{
  "model": "sound classifier",
  "dataset": "short read English sentences (LibriTTS-R)",
  "train_examples": 26041,
  "n_mels": 80,
  "hop_length": 160,
  "input": "mfcc",
  "spec_augment": false,
  "win_length": 512,
  "targets": ["voice"],
  "num_classes": 2,
  "arch": "transformer",
  "norm": "layernorm",
  "norm_position": "pre",
  "activation": "swiglu",
  "mlp_ratio": 2,
  "head_dim": 32,
  "fused_qkv": true,
  "bias": "none",
  "qk_norm": true,
  "parallel_block": false,
  "inner_norm": false,
  "subsampling": 4,
  "layers": 8,
  "width": 384,
  "positions": "sincos",
  "pooling": "mean",
  "loss": "cross_entropy",
  "init": "trunc_normal_002",
  "residual_init": "none",
  "optimizer": "soap",
  "beta2": 0.999,
  "lr": 0.0022,
  "beta1": 0.9,
  "shampoo_beta": 0.95,
  "eps": 1e-08,
  "precondition_frequency": 20,
  "max_precond_dim": 1024,
  "one_sided": false,
  "adamw_lr_other_params": 0.0025,
  "steps": 6400,
  "batch_size": 256,
  "epochs": 62.9,
  "lr_schedule": "wsd_sqrt",
  "decay_fraction": 0.4,
  "final_lr_fraction": 0,
  "warmup_steps": 190,
  "weight_decay": 0.2,
  "adamw_weight_decay_other_params": 0.01
}
Rows from block 3, named by matrix and row number. Rows with one number belong to one attention dimension. Each number is 500 + 25 x the weight over its row's rms, rounded and kept within 0 to 999. All counts start at 0. Numbers have three digits each. After the name is the row's rms in percent of the matrix's.
# v: attention query, key and value (stacked) (model.blocks.3.attn.qkv.weight, 1152x384, the v third), inputs 0-63
# proj: attention output (model.blocks.3.attn.proj.weight, 384x384, transposed), outputs 0-63
v.189 100:520496497532480554480525520491548473531498514565481554494530514500526525453506484499493470465474528461487513480485541439479500485502511513499469505472507497507510481529476488542505484496466505
v.190 057:541468507535524554509484476521505451561475523500482540481529476475512512506507469498500493500547526477445502507521544445502538499478518484519469469475485520474475462479505473538542517523511512
v.191 056:528461535504491483526454490497472485510445470447527498485494474557496480518475501525476514509510480502467536511533472530482471503498512586489502518494493459475496527441535522496472509486509514
v.192 130:460509516476493443520487528504470566467530508460538462485469505524471493508521538516510511521446458549575493493492490553492510501511466506500536469510509499508508545469520525481486498497530502
v.193 161:532476461522481531460541478480532451521506488567474520521517513478526514499473471468491494486537537461458509510513512445491505499494506468505466539524453499496506440565448470506521475488476505
v.194 077:492501443506504520474512478495513479528480516537489523516479520459490555475516449477487508497554506495491506494515492452491519535508492472491517563523474505516510458582478476483548447509500497
v.195 075:520467477471526524483495470481533456524539499555495542491546493465533489501486473480512482472522508482452551531508541444536493523469493487494490525557475530491508452513433497505520494501516491
v.196 150:528470464514492539469521468482519433523505499557475538526525502475529520483488467455502478469539519470470525521505505443502486513507513472506499548524461511495507451542462472519525481487490499
v.197 086:501493547480504534508484525457512473525510492504495531512516489532499463489497510560479465478427538458467531481511536466489478459492547544498425474467511479516531515459505466558456513476486499
v.198 058:495485550531486493531508509522464516525489509490505477473510516506488508527502498490518499498537511494498445461506498559509492489554522525489475419488448454490468521479523524444495537517520530
v.199 065:539481525528489531508542531503508474499527468498508537474513504491506472495498513478495437451486517492447513515488531507489466496510491540491455495482519475496503496465477504531478528509492500
v.200 098:540473486520483540481507473467521457508495483554472533528528518483521495481470482466502483472528534448445523523502501446513478497501491514496484544490471473502523459520462464538528483504467511
v.201 073:490521507500475442510489514499503549445532509470518468509489488530491522483485537513516495500466476573554498503476501537502504505525443506490512472519523508526488532497528532472506525497530494
v.202 065:539497468519484535497500479504523470499463491536460507540510493484519519494487477474503501479516526488451463504483517464512506511517490482512474525464500500485522458529500473504557532493474491
v.203 083:497475423513483474463504473459526486521517495530504511511508483484476523482508500452486472513519472501490489521494510474513470534503469495518554550546447541486501455522460526490540470509497502
v.204 205:547480472522493554469531481472535439514498501552474532527543505474535503477490471470491485476531524467449518520512513431485486500480497473505478547513476501493514437538462479530522483479486498
v.205 099:525486479524501542463506465509518426514473513542490517502523497468545535462493466488473468481549540465460528493496499456493495480499532496494479563529474517500531467514461471520517472488490488
v.206 069:452495515441513451505500539540471522495529473473511489476467495524479470466483512523474500510463472525555546513503516523471526482472531510472541506523525543522455532489455521481466505504499485
v.207 074:515474423517504525475523496499516509497534501545462492510528490485507508520511472435530500511532517481475478516507501442507494538492450438501528543509479526483494455544499496495522471505498538
v.208 073:503505574479491523493467484546496444539458487525484510502525494496525470480497496514454480471506551477478521476489517497493516465498530535433454510473509486507532497480506468515459491488479488
v.209 287:461518520479506450528470538508463562473515499446528462476465490535467487515505529527526537533469466538541479505492477563502501498512490500498523457494535507496495553460537524466476528504513504
v.210 069:498479562498501512521467533480504463542479473482505510498519496482530449502480483495492481480504542444430518511490501503481467459510517519483478515537536476503552475443501484514477512480469520
v.211 067:489518568482514511493488537527521473533461488477484506479513453521516470512515495524482483487466519506527508488517536522523511470474541515502517487489506517552496562432590517498454504533510513
v.212 067:501460513516487562506468497493511427561505492536488567520536519518499513493471479497445462441494505497483567466516498460499464499466541542514475536522485483499520464526495489533501456507523489
v.213 075:549492509472481533488519505477517461505527495539466541509554488476517486465466479483502448465497563463468514539476497453498482478501484508460479501497487489470474432489460519537521501524499496
v.214 069:462503575477535491467438507519488495514489530456525511457490536477491520505501488559492497482478521508494491484505471505470513507500544519492509501502502481513529539459551496488480491531494470
v.215 078:524504446507485518497504481488510509497522509534516520500522515465502515493498459429528501521536536482470493520506527462510480533518462469495542537558475494498502402526447491500522477484504517
v.216 085:520482432538477524470523480456521485506509510547505498515510498491515533487515504445480490492500517492495510485511512428507503516501499495537505563542456508517516440547458466510533441487495502
v.217 088:467516553505504463520482496527494508502465501437530496490491496522487486484512535548482497493454482501538502481503505545508500470500528559503507442447535472513511536459533504515456519510504489
v.218 054:493482503497501520458493486525471489516494496527492505509538502500503459456508500539458473487489513488525547486479512485508494488484515493514466527492524511453500469495490470527521498477511458
v.219 125:482514497512483437512491506538471542475494507445500458479462490516478509521504518501529546533504474544552450481477478567515525502528482484507547451483499510494476524504521531455507513514519491
v.220 105:499490540504509540498477503482523450542472495494503526502528497523526478488487520536443470479489524462471522479530513480486490466475566550486463488489515478539506520471515455542453488498474489
v.221 109:475508569481490494509475490540500512507487522455524518464482515501473495489522519536477484482472501496520506461482508540483525481513516558468482460466507485488488548452516497490448499535497492
v.222 138:530487471509499546451506473484517453530487500566466548522539494458519508485498467451507484482525539465467515511523523431487504484498518472509488542532476502508512450528472457517517469491473502
v.223 075:529492451522463509443547468499503473502515517555466515529520506472508513484487460417509509502567539475505492501486494455471519470518492452482511505501446524496471449565436505491532456500504487
v.224 093:476509555464524478531477540511480507491509525452524482479476517504492498521501513554505518515453478530529506490497470534470516497469522530496497468508539508511501562443559509488471525508486495
v.225 063:500488460537469499487571507506515504522495514553514516521496507517487495459489472479528478499530505491513518512519499473499483458513496473495491533522512532482517474529450459532500474496461487
v.226 149:549506470533490538473533487473541452510509500562477532522540500469522509464481482464502471484510520455467518505503519437505483492494478488501480538508484504510522454517459477523515475486477493
v.227 061:492524468505497488503501523457510553456536457487516499532505466553475467452497509507510513522452521493540524532506503482485465496509474474532471505517503500501513529487480507501535532470454510
v.228 085:536506496520459551456534481498543446537491498529483537506543491465507519476490481461461464453507508483458501498495535445495519510491502497511498533522481488503514437505469481533525473514492505
v.229 148:473483573485510492535467511537468524508484491444540495463474506520482484535511526536468502497482512526503498473482508537518495491504533556493489453474509476487479541462548504493477524534511513
v.230 127:466488599466512502524469528544480516494479504454526500484496503517490470517520519560479499504479517513504505477497511518519494484488527542475462470468537496508498542449552500500450522520509499
v.231 076:501519468493503444509474527481478552463534488490504450483469508513486476531485519518524543536464489536524489523496464536523513509517481478517494456500527525495479549492493528491488518501510534
proj.189 062:497488503489545461503490456517528541529507489503494459504477494474513468530486491532516477541462513489496478525481513529498487473488466509453505469506513516491527531447488501502478503503491521
proj.190 132:511502494508536472514503499533484553545505473495521456520495489512493501539491547548486470578474483520478503526525493563518475490506500522485478471465512500516481534462505493493476527462481508
proj.191 111:506501492501462527486501491486522452447486535490478536486492511481492508473495452440496524414510495463530493464467492469495524507490500493520520524544489496485505471545501516523553486535498494
proj.192 121:486483489520507554478504495458502437470495522502492554497515531463519503488491473476526528443568513502495506504542525432517466506474513466508504526539474509497485434532487497506525463494495508
proj.193 075:466494467520457475507500473472477544487481494482511492482514488499528503468528526469482461460472481523517465482451482488481513487479472478533535513531523535481565501534515456521527501503516492
proj.194 083:519471519509518566491532511480509461495516497502520515500519516475508508519497518515498500511570516521462512473560550466522488473475513484494500519470464479487455442486461495484522482498516503
proj.195 098:521516500485521458512484500521499547533510472488517463491474484515491497515516539528468473565433522532503515503487495545505501464539515551477465486478528490527502524475541499487476558490469473
proj.196 082:518527495512506490512522537532476535531511473523515473510498499509483509539498550530471481575460487524479514537505491553531480502531493509490484491460505484542490521477516484497472545459494500
proj.197 066:528488538519543530524490463518517505524539503490525532477466470492496569530496521537507477524518521530435535508592518511532466457509494528505492469471535523517444485459476516528495528489513501
proj.198 078:415486476532478492464499505464472515507527474550494504497524475511500495515505512452518498468544470531484464503525531463521491523462527464510517519523499536497502495495467486508456440487525540
proj.199 096:463509475486470482468491490492493510469481501500470520489508496518474462452511461462506536442470463469551489492434468470467519514490466497536539521540489508507547505549528502499516478521492515
proj.200 161:505508482474455494509493482468511508464474529487478510482496505502517495448503469450489504455462504475530484467425498476463547506509484487504512510530496509479544498534519498514526496550498464
proj.201 087:495484498492555524474512520495490449545524511493507537509490544494509512551492544556503494538537522524463516519564522489557463512503526499505473472494487509539470443493486478464489515470473502
proj.202 068:525503505499501457522514489499528529498478517481488487496471518513486489457478509480484448503462533469493482491450505502440532495505478535505492465513508490518530472492514485470537484522473458
proj.203 066:479510494496478479494515545544464478522531496485499467489536497483479464532515501509513565496521500526508514515493464529505493502500491478467497501475518470478514520466547515503446492461501536
proj.204 143:531519512477489456521484487515487556507478478484511465492480492528497505491523529512467468550424494500514490501447465550486518484534483536491485485476514489511539545491535488503492553506474466
proj.205 113:551520506502532481523515508535506554525514457500496458497498478507491510535497540544489480587461506527493516530516489551518489499528501502492480470466506489540489522471517496488489538463493502
proj.206 057:483504478492482485484517487462509512477523492528500510507524536486526558484499493497480491494511484532545536506493520456520475484497469479541487544509511487512542467533561510508501466475526510
proj.207 155:507500495479478494497493481466516479467477524485490522485491516504510489451497471465512512442488505472539484483441494464458531512495486497513513517533493497481533485542499503514539481559482481
proj.208 075:553523482484554470543500480502516530501523495477480455523496504528513530538496524564482478569447510524454525504526511542526498498472490506495474487474518501529469545480528542474499537497492483
proj.209 173:486484491495476514486492471470510453474486537504485537492502529493505490477500442453506527427518500463525499469477499453483507515458501484502506532541481509480503470537493499517530476549498497
proj.210 085:559520500468472487519500444512517511481479505476504485479474495521508518499491480493475473498418512476516507484445483522485537475502478516496514514510524514480500502499534511514510532537513468
proj.211 061:541513493473482448502473469550481541491484485495503464529501504483501490497488491500503502528433463477512499498450467539503513479490508529501539512486528501514538540496547505500506519525501476
proj.212 077:485530501496520475482540506521468521506514481525501490522489484486488485532470519543520521552496489523479524529541487547531499497510524500506518473464513506529496524483504504490477536453497531
proj.213 062:530512509472548442484483515514550514473513520511463516511474479526519495512505508516492541514409509500521526459485499488489521526513528522505455497526495503529491537504534541482480511532471499
proj.214 063:562530487493475507520544488520565527474500496465492517506499477482503529511501479477529540493502507479481476528512488519487494490481459493466488478503510504476450497490522507510517514507510491
proj.215 095:490485480476477483492490469464515511471472518489501488471479508531503504465510491476483489452481494512547491471420493482459534524504476524513478535537497494477543512523523518497532524545473472
proj.216 100:484488498532520525486534514515473459504502501499483524508507516479502521518489512517514498499583517535476513531576519486525469497497503457511508492477472497500472458505473492494498500447487513
proj.217 097:476498507529513526475509528528474456502526502505509508541509496498495492526495485522542536511562482509490530511569495485530479497510537498498523495477507505504457498473459504487474473449530535
proj.218 125:514526500473498461519502520541505552514512489506492477513489479505474491549487511548508507572457493521513521534493450551516497493516485519482482469485525501511509548459528523483448542463506511
proj.219 062:430505485470498468461522524489509503504524514530486475515523501491465480514511469489543547456526453512500472506507479493514502553458531503507553516545517516485529544468501485497444451493527569
proj.220 088:535533498482500461526497481544497560507511479478521457503469461487508500504513516542499479559477478506471511518519494580517500467526447513502509474465523510502494550468521492513497538467511500
proj.221 174:486489514524518534485528523516503481507535491507503499520523495483499493546490493522527520513564494523469511515573508492532452508494514482491503501495504513507445487487468522501475486457527541
proj.222 107:528516492451472461517497474496501557477495471468514436480477482515506500453519509484498486514445469489509491496437455542482535495553457518508486483506530509501515542506511490517500529528494500
proj.223 044:440485480446539467480453516497502555490497472502469461498530484521491518505522538530499463487468495524543483509484500515539529555507540491506537517479544503526542492488472528498481482484505518
proj.224 062:466499505485509552490490508480510469491468506465502542492487511487505459473531456486502508431534530442524496485514548478497526512490526500503502513500508527480504463492460490509530478533524521
proj.225 068:555503499459502465510498480495511525477523513499492491527510498479493527472504507509480488509450469526524514502421519513461537493497474525516484520496492488522513512503522516501476524542504467
proj.226 082:545534516504512488510498513547523547499524491488490484522478481502489518544496520543468501575462510512491527543486494539515521482547473498477469481441512481523499521465525530506473539490512475
proj.227 075:510470503489485506498503491474491473469495530469518496498486494509522488475497475474500488417485499476505499461472498473462501488489528532514493524522519490454515519518516497508516479558486496
proj.228 093:525521506488527452524517506531491551527520494515506453518500489513484498527506502548475505600466492526490528531492474557508489489530489532480507480456514499520481541474516505490480541475511492
proj.229 080:461517469506496522483511502511490425483466542521500544531526540467495495486496436477544554429503464446552488476483461473517498509462492459506533546511504512479519488527507510511493468494530517
proj.230 069:516514483518568517525505511518485526529520515499503512497515488495513519545499533564512497548514487478446499498557521568520487504508498527497492450447510492517459508477493511486470523525533507
proj.231 068:477460511515463528470527502465522480483483512495477516490496507491481464483484483475507507420545514484499493482520522472479466498473481501525513523566488513468498453535474494509554474515480525