Rows from block 2 of a small sound classifier, named by matrix and row number. Rows with one number belong to one neuron. Each number is 128 + 24 x the weight over its row's rms, rounded and kept within 0 to 255. All counts start at 0. Numbers have three digits each.
After each neuron's rows are labels from the 100 clips, of 14848, where the neuron reaches its largest size: "top examples" is what is common among them; "loudest" is the band of the loudest frequency at the time of the peak. Only what is clearly more common there than usual is listed. The data: short read English sentences (LibriTTS-R). In brackets: how many of the 100, against the usual share in percent.
# gate: MLP gate (model.blocks.2.mlp.gate.weight, 768x384), inputs 336-383
# fc1: MLP up (model.blocks.2.mlp.fc1.weight, 768x384), inputs 336-383
# fc2: MLP down (model.blocks.2.mlp.fc2.weight, 384x768, transposed), outputs 336-383

gate.603:074136154133168119159127114155101099118126121112163120118154115129120124150107148129108102107160115137155142097143090119132094085097100155159125
fc1.603:080114134125118165165095151099094155097104148105131148116187124144180128114069105123118075146116122142106137115145109102111076116131117111153146
fc2.603:113111157096097158117120104133147120142123139117138152106130085116163161134101123091131126179116132116126121127112125095087103127139109154133149
top examples: voice: female (99 vs 53.9)
loudest: 250 to 500 Hz (27 vs 10.3)

gate.189:138138118075130131134172155129114167109111103126111156115114124111130111131126148158140090143128153139088105114156150163175197125142133127109103
fc1.189:147161114125107146144109102115198158108171119144102128120094101111153125141140156155123144119093128163150112135156149137164153115138137151120150
fc2.189:114163100141102088136122138161132157158130133149120132114120140125102145136138110134098150129141125121129154150122093187133117100104147160082109
top examples: voice: male (98 vs 46.1)
loudest: 250 to 500 Hz (48 vs 10.3)

gate.688:106145140113118153146139141170126122109109152095097164112127137127116134139112089124115114117157100161125131112145103104125115150118129147106132
fc1.688:150139142108153152124148121146102146128117158086126129122129111117104134095097177165157103141153152161122097082106121122139175117143125121124123
fc2.688:150134077138081090106127127155134170186133138151151125114115111110127127120155091142129140119151101146121145179137120132116129130109127165066105
top examples: voice: male (76 vs 46.1)
loudest: 250 to 500 Hz (45 vs 10.3)

gate.249:082100131158155093135096098117082107138159137096152136116180134110149121145086132113113098131130112123159158105128083099070087089107148125155100
fc1.249:166124128107118108116139136163129138111090150123116109149097123139100114153155175158154129157109156160121111100117155137147179136132117112106102
fc2.249:114116115084143127145154111106136117077127121098128120161128162138090129135117161156155128149094118112114110109168137136107164127124111086179126
top examples: voice: male (91 vs 46.1)
loudest: 250 to 500 Hz (29 vs 10.3)

gate.288:104135143160135125104121137111115102141127128128155139147142126114146127128099147091121120107167102149123144096153114128089090107074146135139135
fc1.288:170111129121177083087131126147080136117108113149139083155121167172112128163143167119157126124127143130117136089075111135127165095137154121109137
fc2.288:131110086111095115143130134129126152151114149076125124125097075105117159095156127137139150147125133167126132154145132159141131137107132170087156
top examples: voice: male (72 vs 46.1)
loudest: 250 to 500 Hz (30 vs 10.3)

gate.367:120115131100117130162131114116142129097113146081119141113119114162127140138145107151147101182124147140154107120157153142131165161149126146119146
fc1.367:163107115098136103120142145133120126103110157087091107130115116151118122146144142186128126163118148126132122092132169131143179127158112123130128
fc2.367:112140164134164148137113126103122113075137113156103162149151150134142096147107108115098108115126121105147112121123118062132134143142096101167130
top examples: voice: male (97 vs 46.1)
loudest: 250 to 500 Hz (62 vs 10.3)

gate.23:081121152152099125126161126109177134124125093074108101134148150136153121160128120165137096139115134132144116129148112146101131139128125137159170
fc1.23:090141107156126143169117107144083147121117160171151152152151128139150149130119076083142122140154111134126146144117106113134069126124138116140136
fc2.23:117123117094142135133145111051193129145119138080123116119103103131174174111165157140137118140111125133132150118149151144147142158125098108161135
top examples: voice: male (98 vs 46.1)
loudest: 250 to 500 Hz (26 vs 10.3)

gate.397:070111140187136129146149124141149077122138123140114162092169089135113112127121147092094079101101116099144140123155146112107076143162137120163131
fc1.397:110121137146122073114105106150110122159150121185171120132133143141184136127087083114139114096136099147136128163120121134140137115106166093119123
fc2.397:161118097147085105149104135148130147155124143109183110155096101114136150076148105172130143124113100166121109140176139151141135134086101161094127
top examples: voice: male (91 vs 46.1)
loudest: 250 to 500 Hz (39 vs 10.3)

gate.22:158103132150125122099109132150129128185143136175139127143124133127124136119094137104084132103144094139096136114113120132090082078093135102079115
fc1.22:150104129096130118114140151133136117107106143099082101127114117148103129162123155184145122153122141149116133104117177128134176119134122116115121
fc2.22:093162117128139133147118130147117122156139141078119138139133115101140128124165084109142133130146109135096121110156162129135100139114173167117166
top examples: voice: male (77 vs 46.1)
loudest: 250 to 500 Hz (39 vs 10.3)

gate.100:156124183117123109085071100119160131147148151136121103151106134083133139150161119126130160151120134094127130143119105137103140096131114119115125
fc1.100:168119125119136115098147141124146115117127148121106104129094133144094125155168160178158125118134158142109109085124164126124177129172108109106105
fc2.100:150103124118139134166138066108060114091131134120160134135138142139131102133118128091134106161116122135098145094132163096129164147148117108159125
top examples: voice: male (92 vs 46.1)
loudest: 250 to 500 Hz (37 vs 10.3)

gate.548:131094132117183135106127142138087123157090119122130136100134154115134106176140127161173119142130150115128157092093110143093165096115132139126141
fc1.548:135085104141177127137084130145117119146073165140119107119105146133156154156131092174160101204093125098134124087130147080154129129140117124135156
fc2.548:141077119104120125136142123112139126124092123078145109139100098130115146107144152153166141133083145143087135099126138154142185138134134102148129
top examples: voice: female (97 vs 53.9)
loudest: 250 to 500 Hz (35 vs 10.3)

gate.279:105138139114128134124113126129046098106134073118145130128164138117123130113097129146157058120141143099129180104086140142105087127127149167152162
fc1.279:120158126116070097110109091108128129102152134112100137145128121103180136133093088169109124126120102106153092134168153112169158144163095137104158
fc2.279:150134086119099079119115142174120151174110149121161113120139121103126168077168109157105153144123118143111130131161100164133117122087148158086150
top examples: voice: female (83 vs 53.9)
loudest: 4000 to 8000 Hz (49 vs 4.1)

gate.711:141135111071151145129139145086099152084099149115162099148130092117140118167108161132149091145163143102151123098091157107108112117142143164117137
fc1.711:128093139128125114130129102154127129123146151123096121123129142152135134154117150171119136150144129111141121108118161150107133113175093111140126
fc2.711:132079139106117127130147136126138125156107129096134089119098099139117188101148169134173156153084145142092119102133143164127131119145167126108131
top examples: voice: male (84 vs 46.1)
loudest: 250 to 500 Hz (43 vs 10.3); 500 to 1000 Hz (25 vs 5.9)

gate.247:094083129118184134114117130133009157111121109123117091093138069128094134110136118123128083126123160091120146109102130132100121098101116140145124
fc1.247:085162108152123146168096101104156141122112118134128164115183091103153128109123109128072134120145130137116140146152142111106100132125130168176167
fc2.247:159159079137080125111115122139136148192147123172133114117144095147153144126130105132120143144180143131151141175146120138122109124089160164096117
top examples: voice: male (96 vs 46.1)
loudest: 250 to 500 Hz (32 vs 10.3)

gate.229:091198154141077140145131153117144079154132115127157159126128137110102095119124164153070140106153130143111113114117105149129129114154118103122105
fc1.229:134175106128102105093139134128141114152139098141104124148094139101134075113144114155116129118098131118121084112110160141139127134132096136129144
fc2.229:136090134118164127121133153150115089103122084111138147144119134148150093150098126116126133111140143139108128090114134099120114136185110095123118
top examples: voice: female (99 vs 53.9)
loudest: 250 to 500 Hz (27 vs 10.3)

gate.258:119125144134127115136138177170106111117080098104111139130122134125083128143158128132143127131144116164112102106124163145129191116143119113118137
fc1.258:125152140096122125170111091153128115110124120152144131128125123151122128145091119088105130144144112147117129091097150147134127112113140104102167
fc2.258:144164065146100112146132129116114168141133107137140123146106117111106151117155124181115168089156121164158102139138120183126159136074146178078129
top examples: voice: female (81 vs 53.9)
loudest: 250 to 500 Hz (36 vs 10.3)

gate.20:165085114063141125097123131128110145120109116100103110118132134139093145175132137139156099144122173102137121114098147167145188123143126136104135
fc1.20:127157120100074153144173120120169138099108130087108148127103094091119132092120132169146172128132128119114097122163165128152125192132101154136089
fc2.20:135144158148158168117149140145132136104153124150139155159122122173150131133120124129125129162144127102123153098119140097150102113151144148155121
top examples: voice: female (88 vs 53.9)
loudest: 250 to 500 Hz (32 vs 10.3); 500 to 1000 Hz (28 vs 5.9)

gate.507:158105111125126134140156140120109141105096159110103112109103114154107102151150137152157122152130141139119106120102147151142185165123115115123128
fc1.507:163082081083106111101115152138090183111078166094124096133094112149075164124142141189122104148108116141127118114119169116146163150139108140136135
fc2.507:132129116126113112104136123153135121171111158145139155139160103120120112100100125099148127124142139147149130156133106150089107112143160181106130
top examples: voice: male (92 vs 46.1)
loudest: 250 to 500 Hz (42 vs 10.3)

gate.538:122122119127122148150107110159128162145131146124088151114110163099156104106146110129142145153128121089147112138145140131150138118116110143119123
fc1.538:101170082117135127161095130140143126134095136120153152139102126111147112114107126087103136120102102180127150142088125121084074165097156141149115
fc2.538:166133080127088115102153143135146133164131142111146090086089108123107154125176141152154148125123139141134147138143148175130121128107142168084115
top examples: voice: male (73 vs 46.1)
loudest: 250 to 500 Hz (39 vs 10.3)

gate.420:098161169149108162166118109124125134117146172181122153176146155119148123097125098126122143100116125147145092144171108106162108128121120095143126
fc1.420:152141165105138093076125138137113120116112091155139124117138138137105118161126099120139119116109124119155137122091099140107145104136136102113148
fc2.420:120174144117145103133110149139090146109152116157115133122126143144132109121092080134070116098123118095103120120119135077138108107117134132111142
top examples: voice: female (96 vs 53.9)
loudest: 250 to 500 Hz (54 vs 10.3)

gate.124:077118101120176108141133179099131099079101103104113134107148125070133101145145134129084114101105077146120124121135131137156103122107126130185148
fc1.124:114142116147129159054140177127103145165131097173124100153097121121109113137122105159132102115129110094129130175130107125142115121099097117084112
fc2.124:149144091133083099097085127148114185164138137141128125110153146150115150153128099127126145117145114119154138149110125131187120093148151167106108
top examples: voice: female (93 vs 53.9)
loudest: 4000 to 8000 Hz (55 vs 4.1)

gate.226:122144136177109131144120101137154128149158137161155147166156146134126162100117109094109150076157123142116131168124106109140102107116133130141087
fc1.226:151145148091111126126147076134164107133103104182142132136076137164098105148170159117085149150085124155129116144097114104122135138131140121110156
fc2.226:138104102105115116134159112097153096155097158083129103139093118113103119139128149115162133120086165149116123115132168162108185149136113087119157
top examples: voice: male (97 vs 46.1)
loudest: 250 to 500 Hz (48 vs 10.3)

gate.659:125125128121150097190122118132125154120119116093102133109126157154124093123094141109105136166116131180134123117129132104120087116149144165118133
fc1.659:134167124101118145182137101137147139144141106173158163149125117115145114116154081085091146155115117134129105182138105111146125154115113106147106
fc2.659:142122076128085123124127122124149158174114161090146104124119086108101155079148140156150147144124125159106121153146135176156140129114150151104121
top examples: voice: female (94 vs 53.9)
loudest: 4000 to 8000 Hz (80 vs 4.1)

gate.495:116115164127110154163083121117134125118135133108137105126131118054101130110127116129164141109174122109120117138147088113120120157172177116139132
fc1.495:100100144114149133179103118112096158103129112115123135152124106160101107126111104136151120130140150140127091107093117119105126100125172151116171
fc2.495:133130127136166149077100135130131078123162127143089178121138142148124102136085099093120127137118127093122150092143132071087132126125144120131128
top examples: voice: female (99 vs 53.9)
loudest: 4000 to 8000 Hz (45 vs 4.1)

gate.38:088108094119122140145153118096151127082114156101074132128125109158131139134140106143116126162109161153145122088164189108152127153162120150136148
fc1.38:142121084122097157149152126098167127100112160086095126131108096102117129100177108177100132145115142115125105105157185111162161154152112139140112
fc2.38:112111164120165155147133137099139099074119116121118145151153151148133108133122132111133109127090127123121119101144132094143148148148099070173139
top examples: voice: male (94 vs 46.1)
loudest: 250 to 500 Hz (40 vs 10.3)

gate.514:128107123101145129117144117135108095085129107082104116085119088135083133128102108159151102161112152097147137108116153147120161113122141131123120
fc1.514:072097112130155163146105107145138152120116132100138162106143111107170162107099115138141097117127107132102126124118103111111062154119154149165152
fc2.514:097094174098134146157149118107135098081134115103137159142149145148126119128106136112139111119079127121113116093145137107156166142140097083154138
top examples: voice: male (91 vs 46.1)
loudest: 250 to 500 Hz (35 vs 10.3)

gate.387:182126137126156106103130116153170120153092112172147160133146155131134140124178139139119129115131105120107113114095108129134156145122123137099077
fc1.387:093133159098133152156143119131127103132156164147113113096129122164114135143105130104128105107128125133127150158125138117115151126095121113127134
fc2.387:140118076147092110096121125172127131146147157105123132126129116119117152107139116108142157134160118151145136136134133151112113127096142178113135
top examples: voice: female (84 vs 53.9)
loudest: 250 to 500 Hz (29 vs 10.3)

gate.575:109151143166104135117088106136148109148160161140137140156142145123124149090157118115096171091132112143141130138151111118144088131101124142170112
fc1.575:119120094096124131115165127145098159127100098120085126148124114120147146120084111167124105106130151149152091151180130123115142120137128165113109
fc2.575:117163149130131132111137150129137107117144101174122156112184181151116108147112131105113133112195109106156116142113117086099111113113126145131119
top examples: voice: female (81 vs 53.9)
loudest: 250 to 500 Hz (31 vs 10.3)

gate.237:149115079127124101119165145153133126124143118126098155106110107147143133139150160137117134140127160177120115089131154144115170125150152094130168
fc1.237:079131136151117133150118118114150129145128135140115169129148153129162126110110103071092119160154106130159141169116120103128096126115136114155183
fc2.237:126167137153173164132139142107095123081129119173104157148137155146124132122089131144114136083159101108167121128110106120101120128178116113126102
top examples: voice: male (95 vs 46.1)
loudest: 250 to 500 Hz (33 vs 10.3)

gate.758:131158140173129140135122152099140144126115150149159133131111129145138107118138146091083158128092140100099170123116099082137097114121144140141121
fc1.758:114092089129081100195139137137178123110129131070156111156125076101140111142166128121133164127147145153099127079133128132131128144127167125137145
fc2.758:161138133148145095130126145149142123132157142140083129110089120133131110131076098117120127154188114113135130144111095110139133138100124174116132
top examples: voice: female (94 vs 53.9)
loudest: 250 to 500 Hz (50 vs 10.3)

gate.738:121091139110130128132138132123157136090109125092084120101121139156135141131161117166157128166111161150132124111142164134146189153141140108113117
fc1.738:095132127174146145161148114133126133164114109157148130117138154096112154087137103099133119103145057090122135157129120140117076139141133122122089
fc2.738:090112106092156126134159115114181103118140141107129095153121134109149160109165186128145141116109135143120115119152145171109156135128116111145162
top examples: voice: male (94 vs 46.1)
loudest: 250 to 500 Hz (43 vs 10.3)

gate.322:140105139145106139071131127120120115172157115177114119155120152105104106122181129142129146098127137149120119123115112156146175113142141106106113
fc1.322:107097106118130090102103132090130125138141104109135107179114097172116108127156134150108116152105100160127124101179140119131168141123171125151175
fc2.322:127185094154068116121124135144139158178154150162102148118162116131145112138128094143104135124163131130159150149125144134119108118125115164108132
top examples: voice: male (93 vs 46.1)
loudest: 250 to 500 Hz (50 vs 10.3)

gate.726:198113156106129149108128146157141127153154120144072129117104116118100128113131138143142134101109142117087153168103128171136171145151149155110126
fc1.726:144118092127123098185127122134148169127091129095103106139117112131110127126166155129161161155111154148104085079123163124169178118115165119138121
fc2.726:117103152107165162142122137131108112081130130129115175124119119126121125114133148112148101122088119105100123111116126102095157144124119079166148
top examples: voice: male (81 vs 46.1)
loudest: 250 to 500 Hz (33 vs 10.3)

gate.30:176106111125122141140118149107147144125096130120100150122127149144112155154116129147133135144147124109096110104063163139160147081150144100109114
fc1.30:168127121111124117105118175119127140118093124122113116141127129168122131181100169172138129182134133128122116102106141114107173117140114113101122
fc2.30:097140140121127130164124117121142139124105126160145170145161129145134110176104122121062095108144131116118068142140093075081134158114075089125149
top examples: voice: male (98 vs 46.1)
loudest: 250 to 500 Hz (53 vs 10.3)

gate.221:146150126159113122150101135154147125158124160161124150139155134131137162090122122104130169098125092141117119154126106113131115090110125084139117
fc1.221:177110118112126098104147134162124129116125119122087100144116132159112114148143166155144144153123147129136110107134153131157169130157113088115112
fc2.221:121097172095138146157144119087144107077105127121135117151138157123133127111136141128144118107105138141120125102114134119131157134146104072173163
top examples: voice: male (90 vs 46.1)
loudest: 250 to 500 Hz (52 vs 10.3)

gate.721:175112121085141107109148106140139142107112137112126112111082124136114133131150130132140133170124168118109115124111172139169177167126129155091111
fc1.721:115125120176119123111083136115119113151141093084114144135158158112114133127113118126177124069124120106144123149125135139109115129104149152165108
fc2.721:085094169127176148146145139111139083094150095140119139158153175151132111154128144084140111116109131114106145083147133100113129127131120102181121
top examples: voice: male (98 vs 46.1)
loudest: 250 to 500 Hz (44 vs 10.3)

gate.108:139074133131124162151123148119123130101115136127091125108103128136124131121180154156144105179120153102116139121102170166196173144124118132124151
fc1.108:146081087164088136098133163119130163105143147085123154089118074107127157140147145123176115161123125126129132104123147160135121143129114122136151
fc2.108:121120146140129121119114123155099123162118144127130112105138142128143116161085163074142095129115138108114110125089134118049122128171165128114125
top examples: voice: male (97 vs 46.1)
loudest: 250 to 500 Hz (41 vs 10.3)

gate.665:175090165115115118131104156100139191113161154108111109123153153138097137099166075155186153149155127140136083122130100121193166173150118146126114
fc1.665:141090139120120101100139132100128093108133146094117110134115134150100131177131132146156127115137145154127132078131167167123171126154096106129106
fc2.665:197142080120118123149150096145107118120112120127157146158087118144104166111127105108115166116108139162110129104134128109140134146141098134080123
top examples: voice: male (97 vs 46.1)
loudest: 250 to 500 Hz (37 vs 10.3)